python train.py --encoder_arch="pvt" --model="image VAE" --dataset="telescope images of galaxies (Galaxy Zoo DECaLS)" --train_examples=88335 --image_size=48 --crop_scale_min=1 --horizontal_flip=true --translate=0.06 --color_jitter=0.2 --bottleneck="kl" --downsampling_factor=8 --encoder_norm="layernorm" --encoder_norm_position="pre" --encoder_activation="gelu" --encoder_mlp_ratio=4 --encoder_head_dim=48 --encoder_fused_qkv=true --encoder_qk_norm=false --encoder_parallel_block=false --encoder_inner_norm=false --encoder_drop_path=0.15 --encoder_patch_size=[2, 2] --encoder_depths=[2, 3, 3] --encoder_widths=[64, 128, 256] --loss="mse" --latent_channels=16 --decoder_norm="batchnorm" --decoder_activation="silu" --decoder_widths=[48, 96, 144, 192] --decoder_blocks_per_level=3 --decoder_block="basic" --decoder_dropout=0.05 --decoder_attention=false --decoder_upsampling="transposed_conv" --kl_weight=0.001 --init="torch_default" --residual_init="none" --optimizer="adamw" --learning_rate=0.00068 --beta1=0.9 --beta2=0.999 --eps=1e-08 --max_grad_norm=1.0 --max_steps=6800 --batch_size=128 --epochs=9.9 --lr_schedule="cosine_restarts" --final_lr_fraction=0.05 --warmup_steps=340 --weight_decay=0.4
Rows from block 3 of the decoder, named by matrix and row number. Rows with one number belong to one channel. Each number is 128 + 32 x the weight over the matrix's rms, rounded and kept within 0 to 255. All counts start at 0. Numbers have three digits each.
# convs0: first 3x3 conv (decoder.decb.0.1.convs.0.weight, 144x144x3x3), inputs 108-116, a 3x3 kernel for each
# convs1: second 3x3 conv (decoder.decb.0.1.convs.1.weight, 144x144x3x3, transposed), outputs 108-116, a 3x3 kernel for each
convs0.56:150129119102139124156148107154096093089114091129109098130106146122134097102103126148129153134150174125114082125084098121123155137154111151104090110141132140135138122112126123106123125110120112098144128096158133159100092111124142104122177121096
convs0.57:092098151120157127150157097095088079090118147118124082181153154097151140103117174145125155173162133132188197147092094090121111139146113146113131125161152115090072126122089109097129121108121160111099125086093111138147125184200130150136183157148
convs0.58:124113163120145111101145128111091095078145099117110116135165092118099155127122105150138145108161131086154119112172174102122144129164145134138132139106154130129165141129111099134124114143127119112123138115103126140139078089076132066099146146113
convs0.59:131146110121183133167137117139066097053142124143108109112092136148163148066133098161149145132091196143141142112082074113125108135086087153088135105132156143138130091079122070100079129135115114142082088144111157102090118108133125140166099110133
convs0.60:143150141084157153099123129104101110099091096125113120142136130079106099136161122138112161127197067129126136162119133126122128169140143136160179130113149141153100103101100119080152117117128095111077140118120157149132120132193091128088155154110
convs0.61:128162180120160112132164212107138097077139132119133153174101143090090123115175110123138148100125112118137199138139146179171095135159126114092112133123170121103123104092092158061135132148083134179130102115106117166058096126100131098146157147142
convs0.62:137124129067097127148156151128152119149098114141127143089077141139175158119090073162139091157112179117124142104104045126073085066082097106099115178178118095138121153110153110136089099130133155125164114133076147148113152166141091097166130116148
convs0.63:094114119117129041095158149140181150109096136120087144126069125113147141159123162115090074114136121067059108153076101206159209149150163127125151129121116099116133122142139152078128131157131090109127137112096135166121140072126127180040126106119
convs0.64:125122109252135072108143134158153129123086119102130098108086158022118182122109072111094094072159127096110140109116156130146151140151106080143093131173161144155091105114093088133174145161133162141123237148077104119125160085177057173094103124122
convs0.65:111190098117107086122217158063094088085124094138115157115089140105164152134091160164138121157186101144149061115118154110133182135160162184148171173179104139129159080104090069102095119127100083110066075116100113146138115159102153170098151133132
convs0.66:108092069095085097111151129124165107130133130093158116153097121116090103168109128129117144171169070120125101159090149107090106173155205164094097148137136157157124149100139160099132130130153128145134134133109147145138134160095150121087133175070
convs0.67:134079098125162127152193131137051101146099103117098107180130154102105182100105103136138200172115088146179142126128098133118091181124182122109108096107088120141108121148104123092175127100130135111090115104109195103076187152156078156151179141160
convs0.68:109099105156219169143094152117072101109100141112119068119086115134121129112126133137101156150087087119165170111118132139146110068060098129187148177123170160179116152095124110111123141118134120144161132180093189073123133110147144147075119127140
convs0.69:100126129155178167063108097108121121166154120145159168110142109120113094093133081157113111147124132110083160149118164082067132131197175137102164083134103145121180093091135144149159126103137079119110116128137111127125129110116169113176093126115
convs0.70:084134115122167144092076099139073159104154106167060136142172108130097147134192086163125141152126161134136165113141116077087078164133183121130109112132081125104165115123081115180093143094122153166120142158126097138064123166096139081202143126162
convs0.71:114045107086115132078162127178165150066170122072125081069105072159104121157171161178158157157102034145111093105087095122114130161184199094043052104120068177071107163142139114158181087080165131155162115130149119135145111117098143118087143209056
convs0.72:158161101128110138132142151117067118113135082177116151148174098132138180064119093148189166129162148124138129105148099157131106100101097166114155093144115161109153159109106122138107113084152126167117114115096154125133106142129134121178089146103
convs0.73:116125157136107130163111136146141079088108047163111117148131098147125159091084065186170126124164131152165130089089085158075092120072112165116165126139100148096097104133132142126105144088132160108127130081089113110095109132101097096112155133127
convs0.74:126107134104190129172149120120116120058067099075079119140106157114109147084078156112073098119123142106094145089133133157151130148106108160161146155184146151141191132100109081070117121135117104071101142130089130126122101136124099172107128112124
convs0.75:114116119122137152136145168120078122127095082106084117111136131140084141134146114102099102131183109101155155116127130114123141111144150133153129136114148139116114106095118118095147152145143115102084142096110149123136116150125094155127134152156
convs0.76:214151112061140087186139157103133129169096143138194162156141100183119157105117057160154188127106168160097118129161134101146093126104116090111086132101167054096110088112090137059143109105127155124078192132085173150073151103128115139117170134147
convs0.77:097130141107192088113150147117061067107121082072129103133158125158114153136123087119155138183148188114139127115079103100130104137119142135101111149169111168106161149150149099152140092136109138101144112155109095108096070100088106093166133129119
convs0.78:104123153054219190104123157126089145045145093092055132128123144163105111120140139106124111143118166162140140119124158110135105113097102139141146160102097171115129110111167076152143124104123156110170068123142084159102113067036106082067074117069
convs0.79:114137165085158175124166136105138144091133054078058136087113112177098171115133068106110102141093082123168109136161131148171185157142175146118105156150128165091128129152166102096149091084132115107160056114154102150148121090089127102104116123062
convs0.80:156129161112097156084115119086104085076087095083148082103083140064130166076122150105160161060178120144146186069134117124093159131097178121179127189198157119153099080112115143140141090133135116106096073062092086114089180151126150183116118137141
convs0.81:087151145080177201141195199057149074064116075105054080125090119144109093153165127140076128120065165153153170150115140149159183155153145108101131092102126130078104089119145146119114126116118094097101131105117075174085110095118092100101111137166
convs0.82:126118101103168154149130164148174141090141122090120094100107078152139100117120155159192184188171040155137108142114088165190133157144182142159118140098157185128120113089166124137196083093154124174144105158127110126097148095034144147097187133098
convs0.83:144127145137100141125172142104106138046081109097125117104157085181158125148128099150121194139093044132178146159118185132103163135171142129132172144090125139133169115133101071073126117104109108149100098123073143143111168100123149100107136134120
convs0.84:140177190063114097123134158126126083113076154128122159110092140138133130138072127145140117168118171104103148141082110160150139114104117146166159149101145125104122090149105131151138147147147126147126099119169120146166169133140118095089137108149
convs0.85:171065175122140112151179140046095126121100146110159105135107123141178129121122134178117163149165121164094173133132114100143130119130167140148169139134111133123101112141076143099166075179134149063174123101108094147170175130139107202107138104171
convs0.86:185145148158090105145169104095138106169121166123136084164109190085119123118120192171138139167157134147152142099075060090075088076065080128169058129114123101115092107112083191068151115128123157101149099096121154136138133076155074186077165061168
convs0.87:172099134081112088178178104106148159063114105102100133050120097127163077139109110127087166194089155132110140049099086116137141099078082139151131196182158135177132128120139071124136092096108161139108110082111130077110100143139123102136157145156
convs0.88:126155162153163175125145095081127078130113146102143097150100150081162128100104113166114185119145145154158184122156151137115155120089104097172161116150146137143126141127121095091109106146102114147137119126136123106122108086146080174089154158126
convs0.89:129169135120127113116116156102146126112115064130108176166105091118137138097126107169142129153126184166180091133101138111101130121079098135131129159127155145114124105113123110139074099123111071101092075111116108117118138109122152089184140182142
convs0.90:116135061161122104134126056102069116109151135122135133117169143148103125132149120160143183151131130164135225118088128145109104131120152171142118095139146160124073176099120114189124199108160174092074120095102140099111106156151133168134121141112
convs0.91:162172198144116161167121185142100116106112126166137141137088146125152138142086095151140143170165167145174144142140123155124099098063083116154139132143125130120078154111103125050114132122122110141124100134157110134144146140148094158125133150138
convs0.92:132124156070128103140202139144103087123128116158122136129087143128118113107087129144181188190131191176133203106112066116117092122101097082167089149127191117111107178159146140080103127132134174092093133125088103131100166158148136116113133148163
convs0.93:078117147156185163225196144118072126071114119093106113098141178108076165118136146119099145101156154183121120157114095087082088083123106129152179094118166105123144104100125075134139112089129107130131101139129170112078156153139094118156131109162
convs0.94:131146099182180198110129091118133104146133111156151122177121160071110086120089153159170137136135144141175136136145090125106133122087127127188150174099159120096147103138096157128128101104083112088119162156157134111141176124156116157147134102118
convs0.95:101137132066120130089152197139062071109123082134139122107141098184097152119093121161142131153160139151111077146109103152172161148108146119158150129098089169095093160119159114095120148105117141100103085095120131154140078133093155186145136187113
convs0.96:108106138164077000155129130086143072140087090090139137149150153112151127085107093152096122104083114100136119088133177151121133105099144105167142135163169157120121122128091162118142122105120116142142127059096131144119149151149154109122172098094
convs0.97:121101159181135109098132129140067084097082068107065103115160094078178149164131124149093181193140168155145144101138161134126141136149181162118158117067111148135123121135079126076103109083103143146122148105081103085080157147166123108144133129117
convs0.98:162111075183148168162136101098159083149039134083085127147117132076120075116113172081130129163149154131113188163126142065125081085101089121165075108071136126183102058158073148076125084124095156162145165168122111107099133120172104131074138054185
convs0.99:101116103126114123124115096155072104086104128097128095142092181107161122160081109102100117146187135165154165107119108131077117095098132153212114120134121167146134141127123114123102133131125104070118118078109114113132152160179172137116117108120
convs0.100:113142103107198117116147112148102134106120148123125093117132109097094144124096108089138071101120125079100121102148127092159120096156104105129121157092122145127132107132124105155136091108130164147163100177109143132104153109118151142104151119163
convs0.101:110130115170218164201158155096105092130111094094104114140120132113053181133125108169167169191145179114159113120067111164161103152133172164094121115116125092127134099079113078144104084141124142165070128152145155103108139167148129100222095066132
convs0.102:114085082116133136137097132091113125167106161073114118198144191073115079182087165121122116124151126131165130162133113125088085160129152064126101114105150071159074098147103134088149112119102167146140112111082107111140161076148103159116160106162
convs0.103:117139081157141109146169161108128127095120134099086099097077099131088099139112140080160165126137117138097164114102107162138087140105112144156156104173147141121146107141109087096094117083151157142118165145145129114090096059091096150108113107102
convs0.104:132094124135097139134164075113115135090095138105072087171143157150096079127121153149135114104073125140140147136119168134097112134135154122161136148144149163130171135067102141142098141053121121098117084107070133115058126091093156133103124135092
convs0.105:135167148162140186141178130145100135103056147159128145130097098126192106094131120205140176142176142204112113109153120142101142107103149122140157157166107167087138100101087092076086107119126079088087109142140074173143185104161135153140117123137
convs0.106:124174127148132170116159124084110149087144094133111169111160136132114132127133108154131136187148105174112104085117102133129140147123100182145150137111136150120143095136123092146124156132113096098149153116114139166123130185097141106170148145154
convs0.107:113155126117112140108134129125119090090116081121132079092118165089133150142140129077124136154230100158161116125105088109152143105105134147170103155185196171180121152153125138150105133128127123156119119167149122138137115141107114156145105135136
convs0.108:099156127104169164152176172153120125152091088131115151119084135098155111092117104157133046074220255157080079163114161136095106133106100144149171124139150129084158130146137156146110139155142116125123120116127083106213134131116074103101146128133
convs0.109:086080096151158095139162107127103124099124113118097065118134118101093134073155080174172120149122107149129125119160131135119139168184128119102096105109117149106158149112144116120087100145114111097090095110086128109078092100134114091155131168082
convs0.110:098138063163163134255188136133119130129101102115134117103182061162123154026166081150143118125113109140109148103135130090157140119100076146088127163209163136111165111131110135129144137137137141151125122156116197155154127170177117145115086159151
convs0.111:127135126102180113138146096105105106133064125112174100115128186139166119170113153146151146148120147156105130136090151142159162191180171111092102153091105096126096140123080165086154097150094157086121123126119124140149134138187094153067143130162
convs0.112:110125129144142136112155157088152085148085153100151152157159126141089144102144101147101208167151123155128096183125126136122128124143145125129113136115154109150107123144110142089120162157148136113154107091167134167131140142190065126149131164089
convs0.113:129144120121132083201132110075131151144104146133170134200097174089139076129101105185181151198120131147112094082111143111177162099139110119093073092076126101118100105179056152077093135171136142139079146148111105152098147111135104143098152110175
convs0.114:145082111174165107170193107101122124160117136128177116147094137140147090151142103130158150146177125122119143130115130131152126128101121129147113128134136100175117101137107136070122075119104136117141163113103132120146131127161062163125170110134
convs0.115:127162074167204093148127176093110080109075057099126131121109169132052181143131094113174129145122227104168195123070078108111104140078157134080159060131112116100114193121152138104122154112099138143094136161088166090085082164113110054235095183073
convs0.116:095081168124111168110161089123092140118075140094139088146159116127074148115098120125046099121129148132116127170153126108138119091092150104151143141163149162102138137148123150129175122116108103103144152134105116100130070092122114071144104120080
convs0.117:137099141169219182127092123144100091040104131148022118087200048065093084088160114176145140145069148158128175073146120110127068102133111151133148137090106204141150118164134041135132076149146164123108095127123065093132125128073175096138097173076
convs0.118:117103136090095211099159169102089119063080121124130082061147069153128148114105079125131126189136133092128127119107095114150180074126082197146181129111118163152101125119132067119070143172109131124097093075126104136110166153128168107155101102113
convs0.119:119133117162140127134113125137091085063122061087076131148105176118151114115124130123096172150119124154221125128132128114124108137084068110138170099119141173124103105119130132119130105124092156109135134115076109099092100105179156083144096176138
convs0.120:092078082097168115162165086105086084149117091123117101163149138112130101100096155135127132135120154165138112110140118152137137143120142152132132152211158134107141123124099105140098102129106127113121126088122146134123157147150083095116144129099
convs0.121:171124120130209102138143078100131121105109066150144134067157154115103164082151131165114066100244135194172071092079109068134139076112071148178125180166180168205167075109117087100103105119140159124125159112112115153103104109091087104147139138153
convs0.122:087084103115170172137153111102126104108090075094082104126107145094159071159123129135172152174118077148149129129131144102155150066107095145170115172111150147179109142113116088148113102124147122153149131090132120091124113133129082113087148054117
convs0.123:122135141112094117095169146105146111119158119105095118061146084140127116119099116140151108160116108138092140103139147129089161094093104155087112131160114158153106124088104060156079124111115146122146108114157136120117081132140111120121116132150
convs0.124:177181187182157160181153106127118120116135122176132185134161089164109118110136100205106159106182174112179140150163119114129125062092071147149148151145120121122139111109123111085118135103136102101116165079132155156114133179124108106119150158143
convs0.125:055125149154113053133105101157078154097176108176130131136120099172184118131109131117109127127074118124100159096102125142110161105150125189144132127201154150100183139103121146115153126159142082117180154098108102110101112172110121171121150142125
convs0.126:109137110156152105133152120145116138137191090163112135099194092136122145107177113175181146140175136155193135082144116127096083170166155125102142094114134129102108139089099106122117147110098180108113125172081086137077093178153149078172145172105
convs0.127:144154094116055070157146121170168126125175132139164158120192064136116173077131049134133134131181186151156141040094108106114106073093124126087145119041099119102063195115133137122057157138133141170107101093104143127135095128100156083137127144146
convs0.128:116118135126137174179171170133133086128078154095117110126070127122109107133062103093138176093122173151134183167164142163112152135091137123130137161183147138114156128100135070084106097124126127099155121136145130114107126137154091169056145146136
convs0.129:062130072123202231123139188109165091091102070145113108156136123114110096116179131081094073093179096133115201126140122106123129088093082142170175187115145126148132111095154154112124124140129153152123145130153152132136108115114137118127154076114
convs0.130:208116079093134157158193115099186184136047116161114072070096105124093143111100128128053075039198051090075088066103097077118154072076124074127143166177155144213165128098137085046083129135169174170140118061153123118112131203067128068140079128121
convs0.131:099151132078132124156132186075136122099108112098123141130061154166141146141085131111068115163141073153126120132064176173157189161159152129156086113087126124133119102160147161083150131113147131090094109145124156084124203081062146168090150153097
convs0.132:098101178056088149118122151091137122110095112058111108110120076146080123122133079133104113112166085155090101115112124122130185093149149148102129176146086116124113144140143071105162081087138089143153078134168078118124103078068102096115119122087
convs1.56:148121173102129137168147104131121136137134097142112092142146151131106190134123145132093150060133146133144169132149159161166051165147197115124133127161103185167131136095105118107145129138150128101098183126120148127089111167071192114164080121151
convs1.57:146123128128081135109122107086054073098163148108102120106117125150189186130142183120116082049143128116129115162181114122050078131176105171130155148170154097092103147130117093115072145111132118168073134151174112074111108135113153094132133126132
convs1.58:133094163068128135150130127177065142098111089170116100157131089152097163093120124101114149131084144156104180121107087104107132127155121136094137091151113137124125134121118166118121158165119118159160101100160097177169075129131179081151114151110
convs1.59:068139114122144141158164152137146196086148193114102077100137076203152169174108129126163127174108110130112100151095138173112103173134122075048123071125131157167120134140086136105131144114132125107143108153153091127133130109084145158126075119074
convs1.60:148103126114045096114122170100102113115095181056137091108107125169160155151153124159118176079112122146155178124117120143142098145144147086139125128131129059115119119129124137096123102170113107117153162131155180119111097080114144120136050089114
convs1.61:092186133140142127156171101175150159170126145124161130120125116141081093131104129130099166103131177146082090158135134125215087123198163070081143110172159064156123131142144155151149096123134200176125135137118171140162208154178113143131160128129
convs1.62:131100119097119085120127130181142138107065111140166137124133115148189140182188159085135188115115143108167110140105094127112144104079088111124145127171098107155138161133143104084128114087154126106102081111141116145157140138149138109169103094104
convs1.63:155135171149126186154074138206174169129094096121113145129111068122128111095153108103143122138142104096089101090071091080109064179178100090098128091099140096164106168181154148108126144153105167188168161069090166149181166178186108104113139120139
convs1.64:115212161205133125118163179179124172150151230114112165168211066234113146135164125142168127216147127150169132075097131071096087135095072094111061102101048133068109153140108147097152160118129132108068127095187092145107107109161096184207156052166
convs1.65:131090094098085117095096124060077079126040026089074142094098139124117067171110119112121068071128119136028080147178107183174186148173198123153156163191167165135191119179104111164145135098154103088078097094108157158153131144098025091099073088087
convs1.66:192133124096119104091110089132086079101067102088053061077116084132147152166144118113127093103116097067096078087154131173177169160229200128120130169124166127167203174136145100146102143098141137145137094066082102093133128123122118108130114052092
convs1.67:116136125082094131138074105126065071128116160082091079122157118125161142096131180093147098072130143113098104107110104105151143159131139150182064189198196123199136165157159156110148138157128061099178179099145079083147093136158126135113116106085
convs1.68:086054098119141084137176148137164156168147148147225187195106131178096114175133148127146094146170170150139177135145102081138047064133049131130137134109111111133128092124078154146124113169158150101171122172115194143165100075141108172081135137182
convs1.69:157185203090102125108122097122156178147131122070059073107114074146178101068098088144200142090137134103110091120055046115133096156120153088152114140129079093128114158169164130156122160139132141121190135121177093102119191160158184152156112083087
convs1.70:174178178132116166112111134159147142113117058104101074105160093125154144118170143137104151123131122112122121101129067132137136183126189095107129132164099189193125148139127132168103101107156080155106110074122132126128176168128167108142052057101
convs1.71:201187179175149142140135125154205167141085042083127076147131133171160141092168116127139149104082097076028084103105108073139117147185193068146086097167134153170145147152107163112105145098088129146111165063152063127129169141135191124109136112092
convs1.72:070137109095070112110124101115124159108066049143130159162115094112177102124146132126173131121148105145131116125121107118154088125092105149078143109184078171097085148107161075090117094080165129162113091085106104166165095164120156056139100138111
convs1.73:129143132065122121160151104101078082072051126102093092189155172167167166181101149128120070117091060109069072144183153155213180199148140103127091140109163130135161181157114094106137132154100177140129163107102126113158168102104076139094119077115
convs1.74:120109122135169103102146128124129161104077102092086152119099133108108106086150116092105113137152113126121154078128059122180136143137093085177137121176180128153118128164105154142104117117103136110151110062146123141138131161121085106154133068141
convs1.75:081118161055103107136113163169169126092153121168113078115122108132114159135186098159152151163165142162105135102110073112128117125163156130144091098193138138160181095135102115140104131074095101107147123131150150123068135159145116097099085104093
convs1.76:106133079113113107125120087143149094118031043065104052141139133135178161122146142080104108121073073052107060109141117146182202150165170048104119188197159157222134144118121128105087095122112137129129127122110120094109168092151053151102126075077
convs1.77:082129086195190167130140188132105103146146131211140156155126145152139157156202121149130155133135143155142117113107078147071052119085089179090163107176163147091086085141114169130083140100128127146149089129118176189177101151134141145131099176150
convs1.78:152080124162153136170113126179145147139161162186151198122100117088096127160149139106134134161134137140129178058070055090101097093063078075068109044087057121078127166131129116126136160142137109162132151164135161129149127181131188134183121156130
convs1.79:120106160089160143129157157165154145149143109170074164086075167100058160146122105133103145135123158102122118102071081079089097158075132106058105054143117101080150178087133109147146156160146183144174161176148140190104085105111198157147138130114
convs1.80:138083115138124106122134125080105053152173164129130083092175093107148139135115145117152159061159087105151140163127126141166131118178113145132137109158132076116111153140103131104106133103108169133160200094182148084120080074069131172101098093073
convs1.81:091062153192135226198148216123099165152177202202227210094125105107064081157191138143167136207210157162174143126124086111085014115051066147055123105158087110047048092097102167135146144155170096134211105131190193153182097153109149095147164175189
convs1.82:137170178158111115091075080144133164150145061064091099145103156116071150152169136171137143135116129106123117126111099070054079101146106102100116123129148156131145172135161123146104102123110102203131130134058066132093148147150192173140115072050
convs1.83:152138151105131136180088137132155115139140161123087143135124167124150132148107095184124117092108146175071159110107053115125139139178098041130051045105133109088059107148174156150114122154159123166188183156168078198161105080073145168147110108123
convs1.84:117127079118137129062084138168145177113117099154146116109125162107083156113136160125087126153129115121077145102081086161123120100139094101134150103137103102082083181135170155118094100145106196179134093161133169182169165157160110154082167109139
convs1.85:075044070149090132063117059049106062078062058113119068112150120093138097174151133074083111084108139105063074137116131127136135177121145104157130147167109131199125114165071169113152154152124163123113119108155168115147181087136044098111154097148
convs1.86:085085110090157083100092157051092098128029047073143112147101123160175090127196118073086100110133078117151127213155154184205174122148131088141175157154175094131122087093112122124114119145148086111068124114142153153120175127155049078119128099151
convs1.87:148122113094136075154157169175146155133099117170093122166126137137184160165167172119136138087132132138124119148091111162147149075156147089167159120145160131161126168117133121086071097090116116080114082085114162141141165185139073074115158129092
convs1.88:148117135160145140131115133152144172112116158111144113148154163089133110122155135120137162153132120109151120087110120157134112111080113073137124110132076041100088138174116149098148135146142211140168182125172146139141201109150111138126181171148
convs1.89:109110099096133124104154102130111101139092118188160161162168105139071084142155152147118101167125118169088136112122117165123081106090046163128146140089119124119093096133120137156134107110107128138183106169154112182145116121150149113096115123127
convs1.90:103118144072071085060133097071078027105082099091079106137117101134123161158178178132129088084096117134158132153153171148154129191179123113183156158175107184139139131143166125141152086094122162127122088051116110082124113118083159130172058098092
convs1.91:124097104140072105104094106134060108150072129124108130106134185099107175100137114125121102128133147105159126132163130164170151120078135089149101128162104132066096119141135158118108164143116122147115135151117113127140119078086091106110142103098
convs1.92:117082161117125118152120115121143134109112105088073134158152210180184178187199107119096130071115128083146101122079107152149167140169141112079124108166140170148173157154136136114101088134120183142164120106135157081122135178176084105057123096089
convs1.93:112149089150138163108066108163134195113165142132157154122138086203105140166134090128111113167131194107119154131158053105202114114106115091123131104117080103143057130085114104095107152126181177120182107081117148103112134171093136089143144163150
convs1.94:136093157108114092149146134178169091163111085104109107144100129161091126162173167109098151161116137118122074104107093079130104111124140105050103081118156118096146156102094134137132127096145172177128119128087094102119176119183121161116125094132
convs1.95:127071068161141121120102138139083132114061059091130115127136132107133170127147165059099066066106121065092119103096154124156168108154153126115158165140155108135119149109138111093099097129163188137105154113081134161172128156109139102105112123121
convs1.96:118073133105069115137150139150120161143163152172163139124142160155153169125156173071119157166127129114123123076092135068145100091108117124176123136138098135091154181186128187131115133102150172149158115132113215155108107141105137079092122130135
convs1.97:179195153111111137191082146138167139129119135080107096104088069137149099145102078191177172146122127165147105077123047109125097097099125118080088137130140111092094142160172119146111114129106133111146104116138132145151091144139200162185086105052
convs1.98:134141101107179095158112164104170149170131186154136125146148185174190149148140142100122148093122151147156166157143068159103056103109084115161092119099183093089072159122118170087079087143123105141158082123124137073123133122177149149081143092187
convs1.99:121105062094142088096128124124079108109068066128111154118075130110125142161127166126122068140094092118141081144133158145141168107180155107154112170171169122156151153143103132117102126110116157174112106043107120090127126089116068109080115083106
convs1.100:138164104184163193184101145126164138170162149114107091164107109139070079160153110157108115119120136128152150059105098069099107090081110160142126136081164099150113118114091132121140088164099125130128204165109164124098146135127088230062131141130
convs1.101:136154122050130122087099100062106074095153149112070133165112135167126151127160120141152112126061115129104082171123123155163118127116150150092085118176180186165135128111127102131134087074090138164155102102144090087093117106096165169151100112134
convs1.102:114135121096105113119051093091189104162094134100118052127126109142182143153118140151116145105120079080087096105102117106104104166129156120108105125130150151100111116130111100140134091122092138136134086164126115116128168099190070156085116096131
convs1.103:121150074145190179118155150155155123124209145179186173160134125131102099135159114132108109132154143146144147080135122099137076165099131120053113104140100083107089117150156158137129146093160135166152104141116132194170088162113168138189087141113
convs1.104:166150137122133120130125128128115126168164144138145109155120104102132114108137135121111132124102099127156171121127103169175174111153135102112096077146127062124073172150123156152123181148114124115187185143154180105153082156134100113152124146103
convs1.105:159106167090091092121076143132177053135120122083061078137095130145172089078074154142154165081106089127082112122105067165164117150175120061137146130184140131178188179125095110093114086145097166106135133089101137113114190090139093142084116051118
convs1.106:118146114098119103080086088144071089042096048108088073088105133121090128124119154123114142107113128078105095133122130126194136119149152120105136109190182153180145147146109168173113165093157143145126104078132127128122104154127128095162082133100
convs1.107:142141164126182148165108165124162160153091150149121179117099144106152129134101141172156136110141155139113159089085140098139136121073049146123118103130119098108078111153170095155166133104157158144155158145086150145140136134118103154143180138166
convs1.108:067073102101092121119066104121110079129126152178131150119193169098147111127142158119080123079089102104147141074101113140196160109116109090153111110186097063086083143161106147129126118151160215111115164043142110117130092099134153068113157173106
convs1.109:117106157097164140117145116155147122082164132156104137154126117107143175164138125085145094129126109134147093081122048140148075112133083088088135081127096133101099104099139115119111165100149093162125152069161154138112083193107163120121098161090
convs1.110:127173182153096106156104115125147153210101121113125112131157078166180158180123138087105117122163097128154110116126177142122137136179120146177099203224184095176073132154107103129115118087122134068083127055090099099151112103086122099072152163113
convs1.111:189176186148134096073082114154113126103099089088103102168083070171143087119099100144163124092114134097136079110059083187090112134159148124101084134112104152195101191159145126136146158140117120131178100164143176121154163099158120180102117086063
convs1.112:131109135135139137092039105155108128157084110105090134151111120117135113101132150106157157128122115120129106064107082135148131075089078081115051144153150117118074111107089150125141138152105179081165127092127167124183156099174098132069125099157
convs1.113:093108093101112147070057114106156096080061106090048054167105082145135122145129184087091126131125061090060074081177074185168141145145154099132079132127125121156185149141135164113140169098151196143126153147126185122096187164192091139129109121057
convs1.114:114142093146111143100096131137093158082055075077119081148106123115117107154164108110090095080085110047073074095100122127128127151207200097119079154222156110144149128168105117108155141141143139122183037075075098101103149163192130135144173081100
convs1.115:129102067124155138118102187077117083054158149106141205157142162160100136185161176105108161103103154156161160121184103176175071144110103172109119166106087164094076096114144110136140144139130128133108085115162155124169112127100167151172108150165
convs1.116:082131131081103123117120156153135089135120175165153187116139110190162149116134151075107126091121120105124194152172126123128152135135063183160154163179135129087105145169150099140097105108167159108117136115153145187146095128068186152105082160122
convs1.117:088117138066152112104119090121073120094163178140094144143103157136185161180121123130121159111113116120112138153147065125109086113054110112105110093120069143113129166102126106163121160111140172109060159151153115128140062173079199120198094178114
convs1.118:075120092152140153110138125125089123127096058176148144058093160129156159120159175099144102106093136138110106180173081155167089161120102119129117115193128147142133136145137166130102168161104173130180123136088181093178127172117092076092148187137
convs1.119:143176160113143164106187163177129196160128154127144203138142079153089143122104120130183134171136173191122152118111088169067031097100060125094113069103070074076053162165172093118127158109151112113105188171187150135134126137126151116157131161142
convs1.120:157169155136128138150113094072091140196199213153126141155122076115146161121139113133084093107092136102099092181130112136072068096160123114159146203190160128175119092094095109169143137086135103158108089124151094080079101153094186165122127109145
convs1.121:123149183131165102126129151175138098131077103151141061139081096173075105163154039134143151144152120117115128136143085085121149130136178129177113160144179166146099143133151167103160097094099151120106133103084159092155141130144139095062181116144
convs1.122:136137134086092095138135163060100118142186150081133159088145146135146153159157097158141167074130169191136198185156131184107128104125061131165108162116132084103042091155118115115145137115096092094138173165124143132166116119129121143119172100147
convs1.123:136139131160127107102119133146137113107120105130137149156151171158106099138137130138109151103141095084145095147086166155103126124141145108130134121141143137152099099145136146138087132110120092137106108110095111127130128131117129078110150138114
convs1.124:107123104091134134112132094100109111128100085148137116174133099131105092156161198117083124129134145127126132158104130151123126140111127101125124152153108125129102159119162157155119123124108115142131094100154109117106148100105105128123151140111
convs1.125:063084096111102108200154232091161105201084150150144124128095129123208086080113114109121117101153131120161146105101150150123163096146128138137106117166123104147161144182162120086148125085151118103125183087113228173137163115133131110074189090142
convs1.126:124116134130095156143190140087073096062122110084094068097165124120114151105161149119106127135051132090111106125160168149188175165172200102147126179180145128164128171135110153157145155137127169135170110103178073112151132145132112143147101116080
convs1.127:107091117105135123057138137162071103055131114109081129166179114159193165135180181105141144074112158080115114163117102204192116152150116153115184136207165133078142127106087128061114100115145164128090117035057162175149108139136100079119099092107
convs1.128:095132124129157154154092160149186125161153156125153152156142148130110107110114079123153139129178189151158165108081098050107108097109077072108135075106103113064115168176135186127110160121122143157156141194137173137137162144149086153159162155176
convs1.129:135106089176127154074105179097121096135127113144170143109108142128107130133151142138111111143164163086114171140151127152196112095133159169163106152160163095130095103124099151098102128179087109131192114124187114115106145072127129098046175083113
convs1.130:071103092090165164220177141144126199155141066063115041133120118107113161169195111108096135105157127084071087105151074133198114182231133105110181133221184139151146135132113105062095080073076096097172101047171099079155149124114126088041132063049
convs1.131:148142098151122158092108115131175135079074105125122126098107130122162102122116168110142146092059120075050100072069089094103111107185130063123079103140183132132135173194186171164129149146088118156164133125131124104158128127137076138055100121097
convs1.132:089078115146101151150094137133147183119179125158174167101118144070117154115162156118107119163153150167163160143075088116109109068049109128107149066162096078091074132102102093112110166142126138117154192097133149197158094151099190152111183184153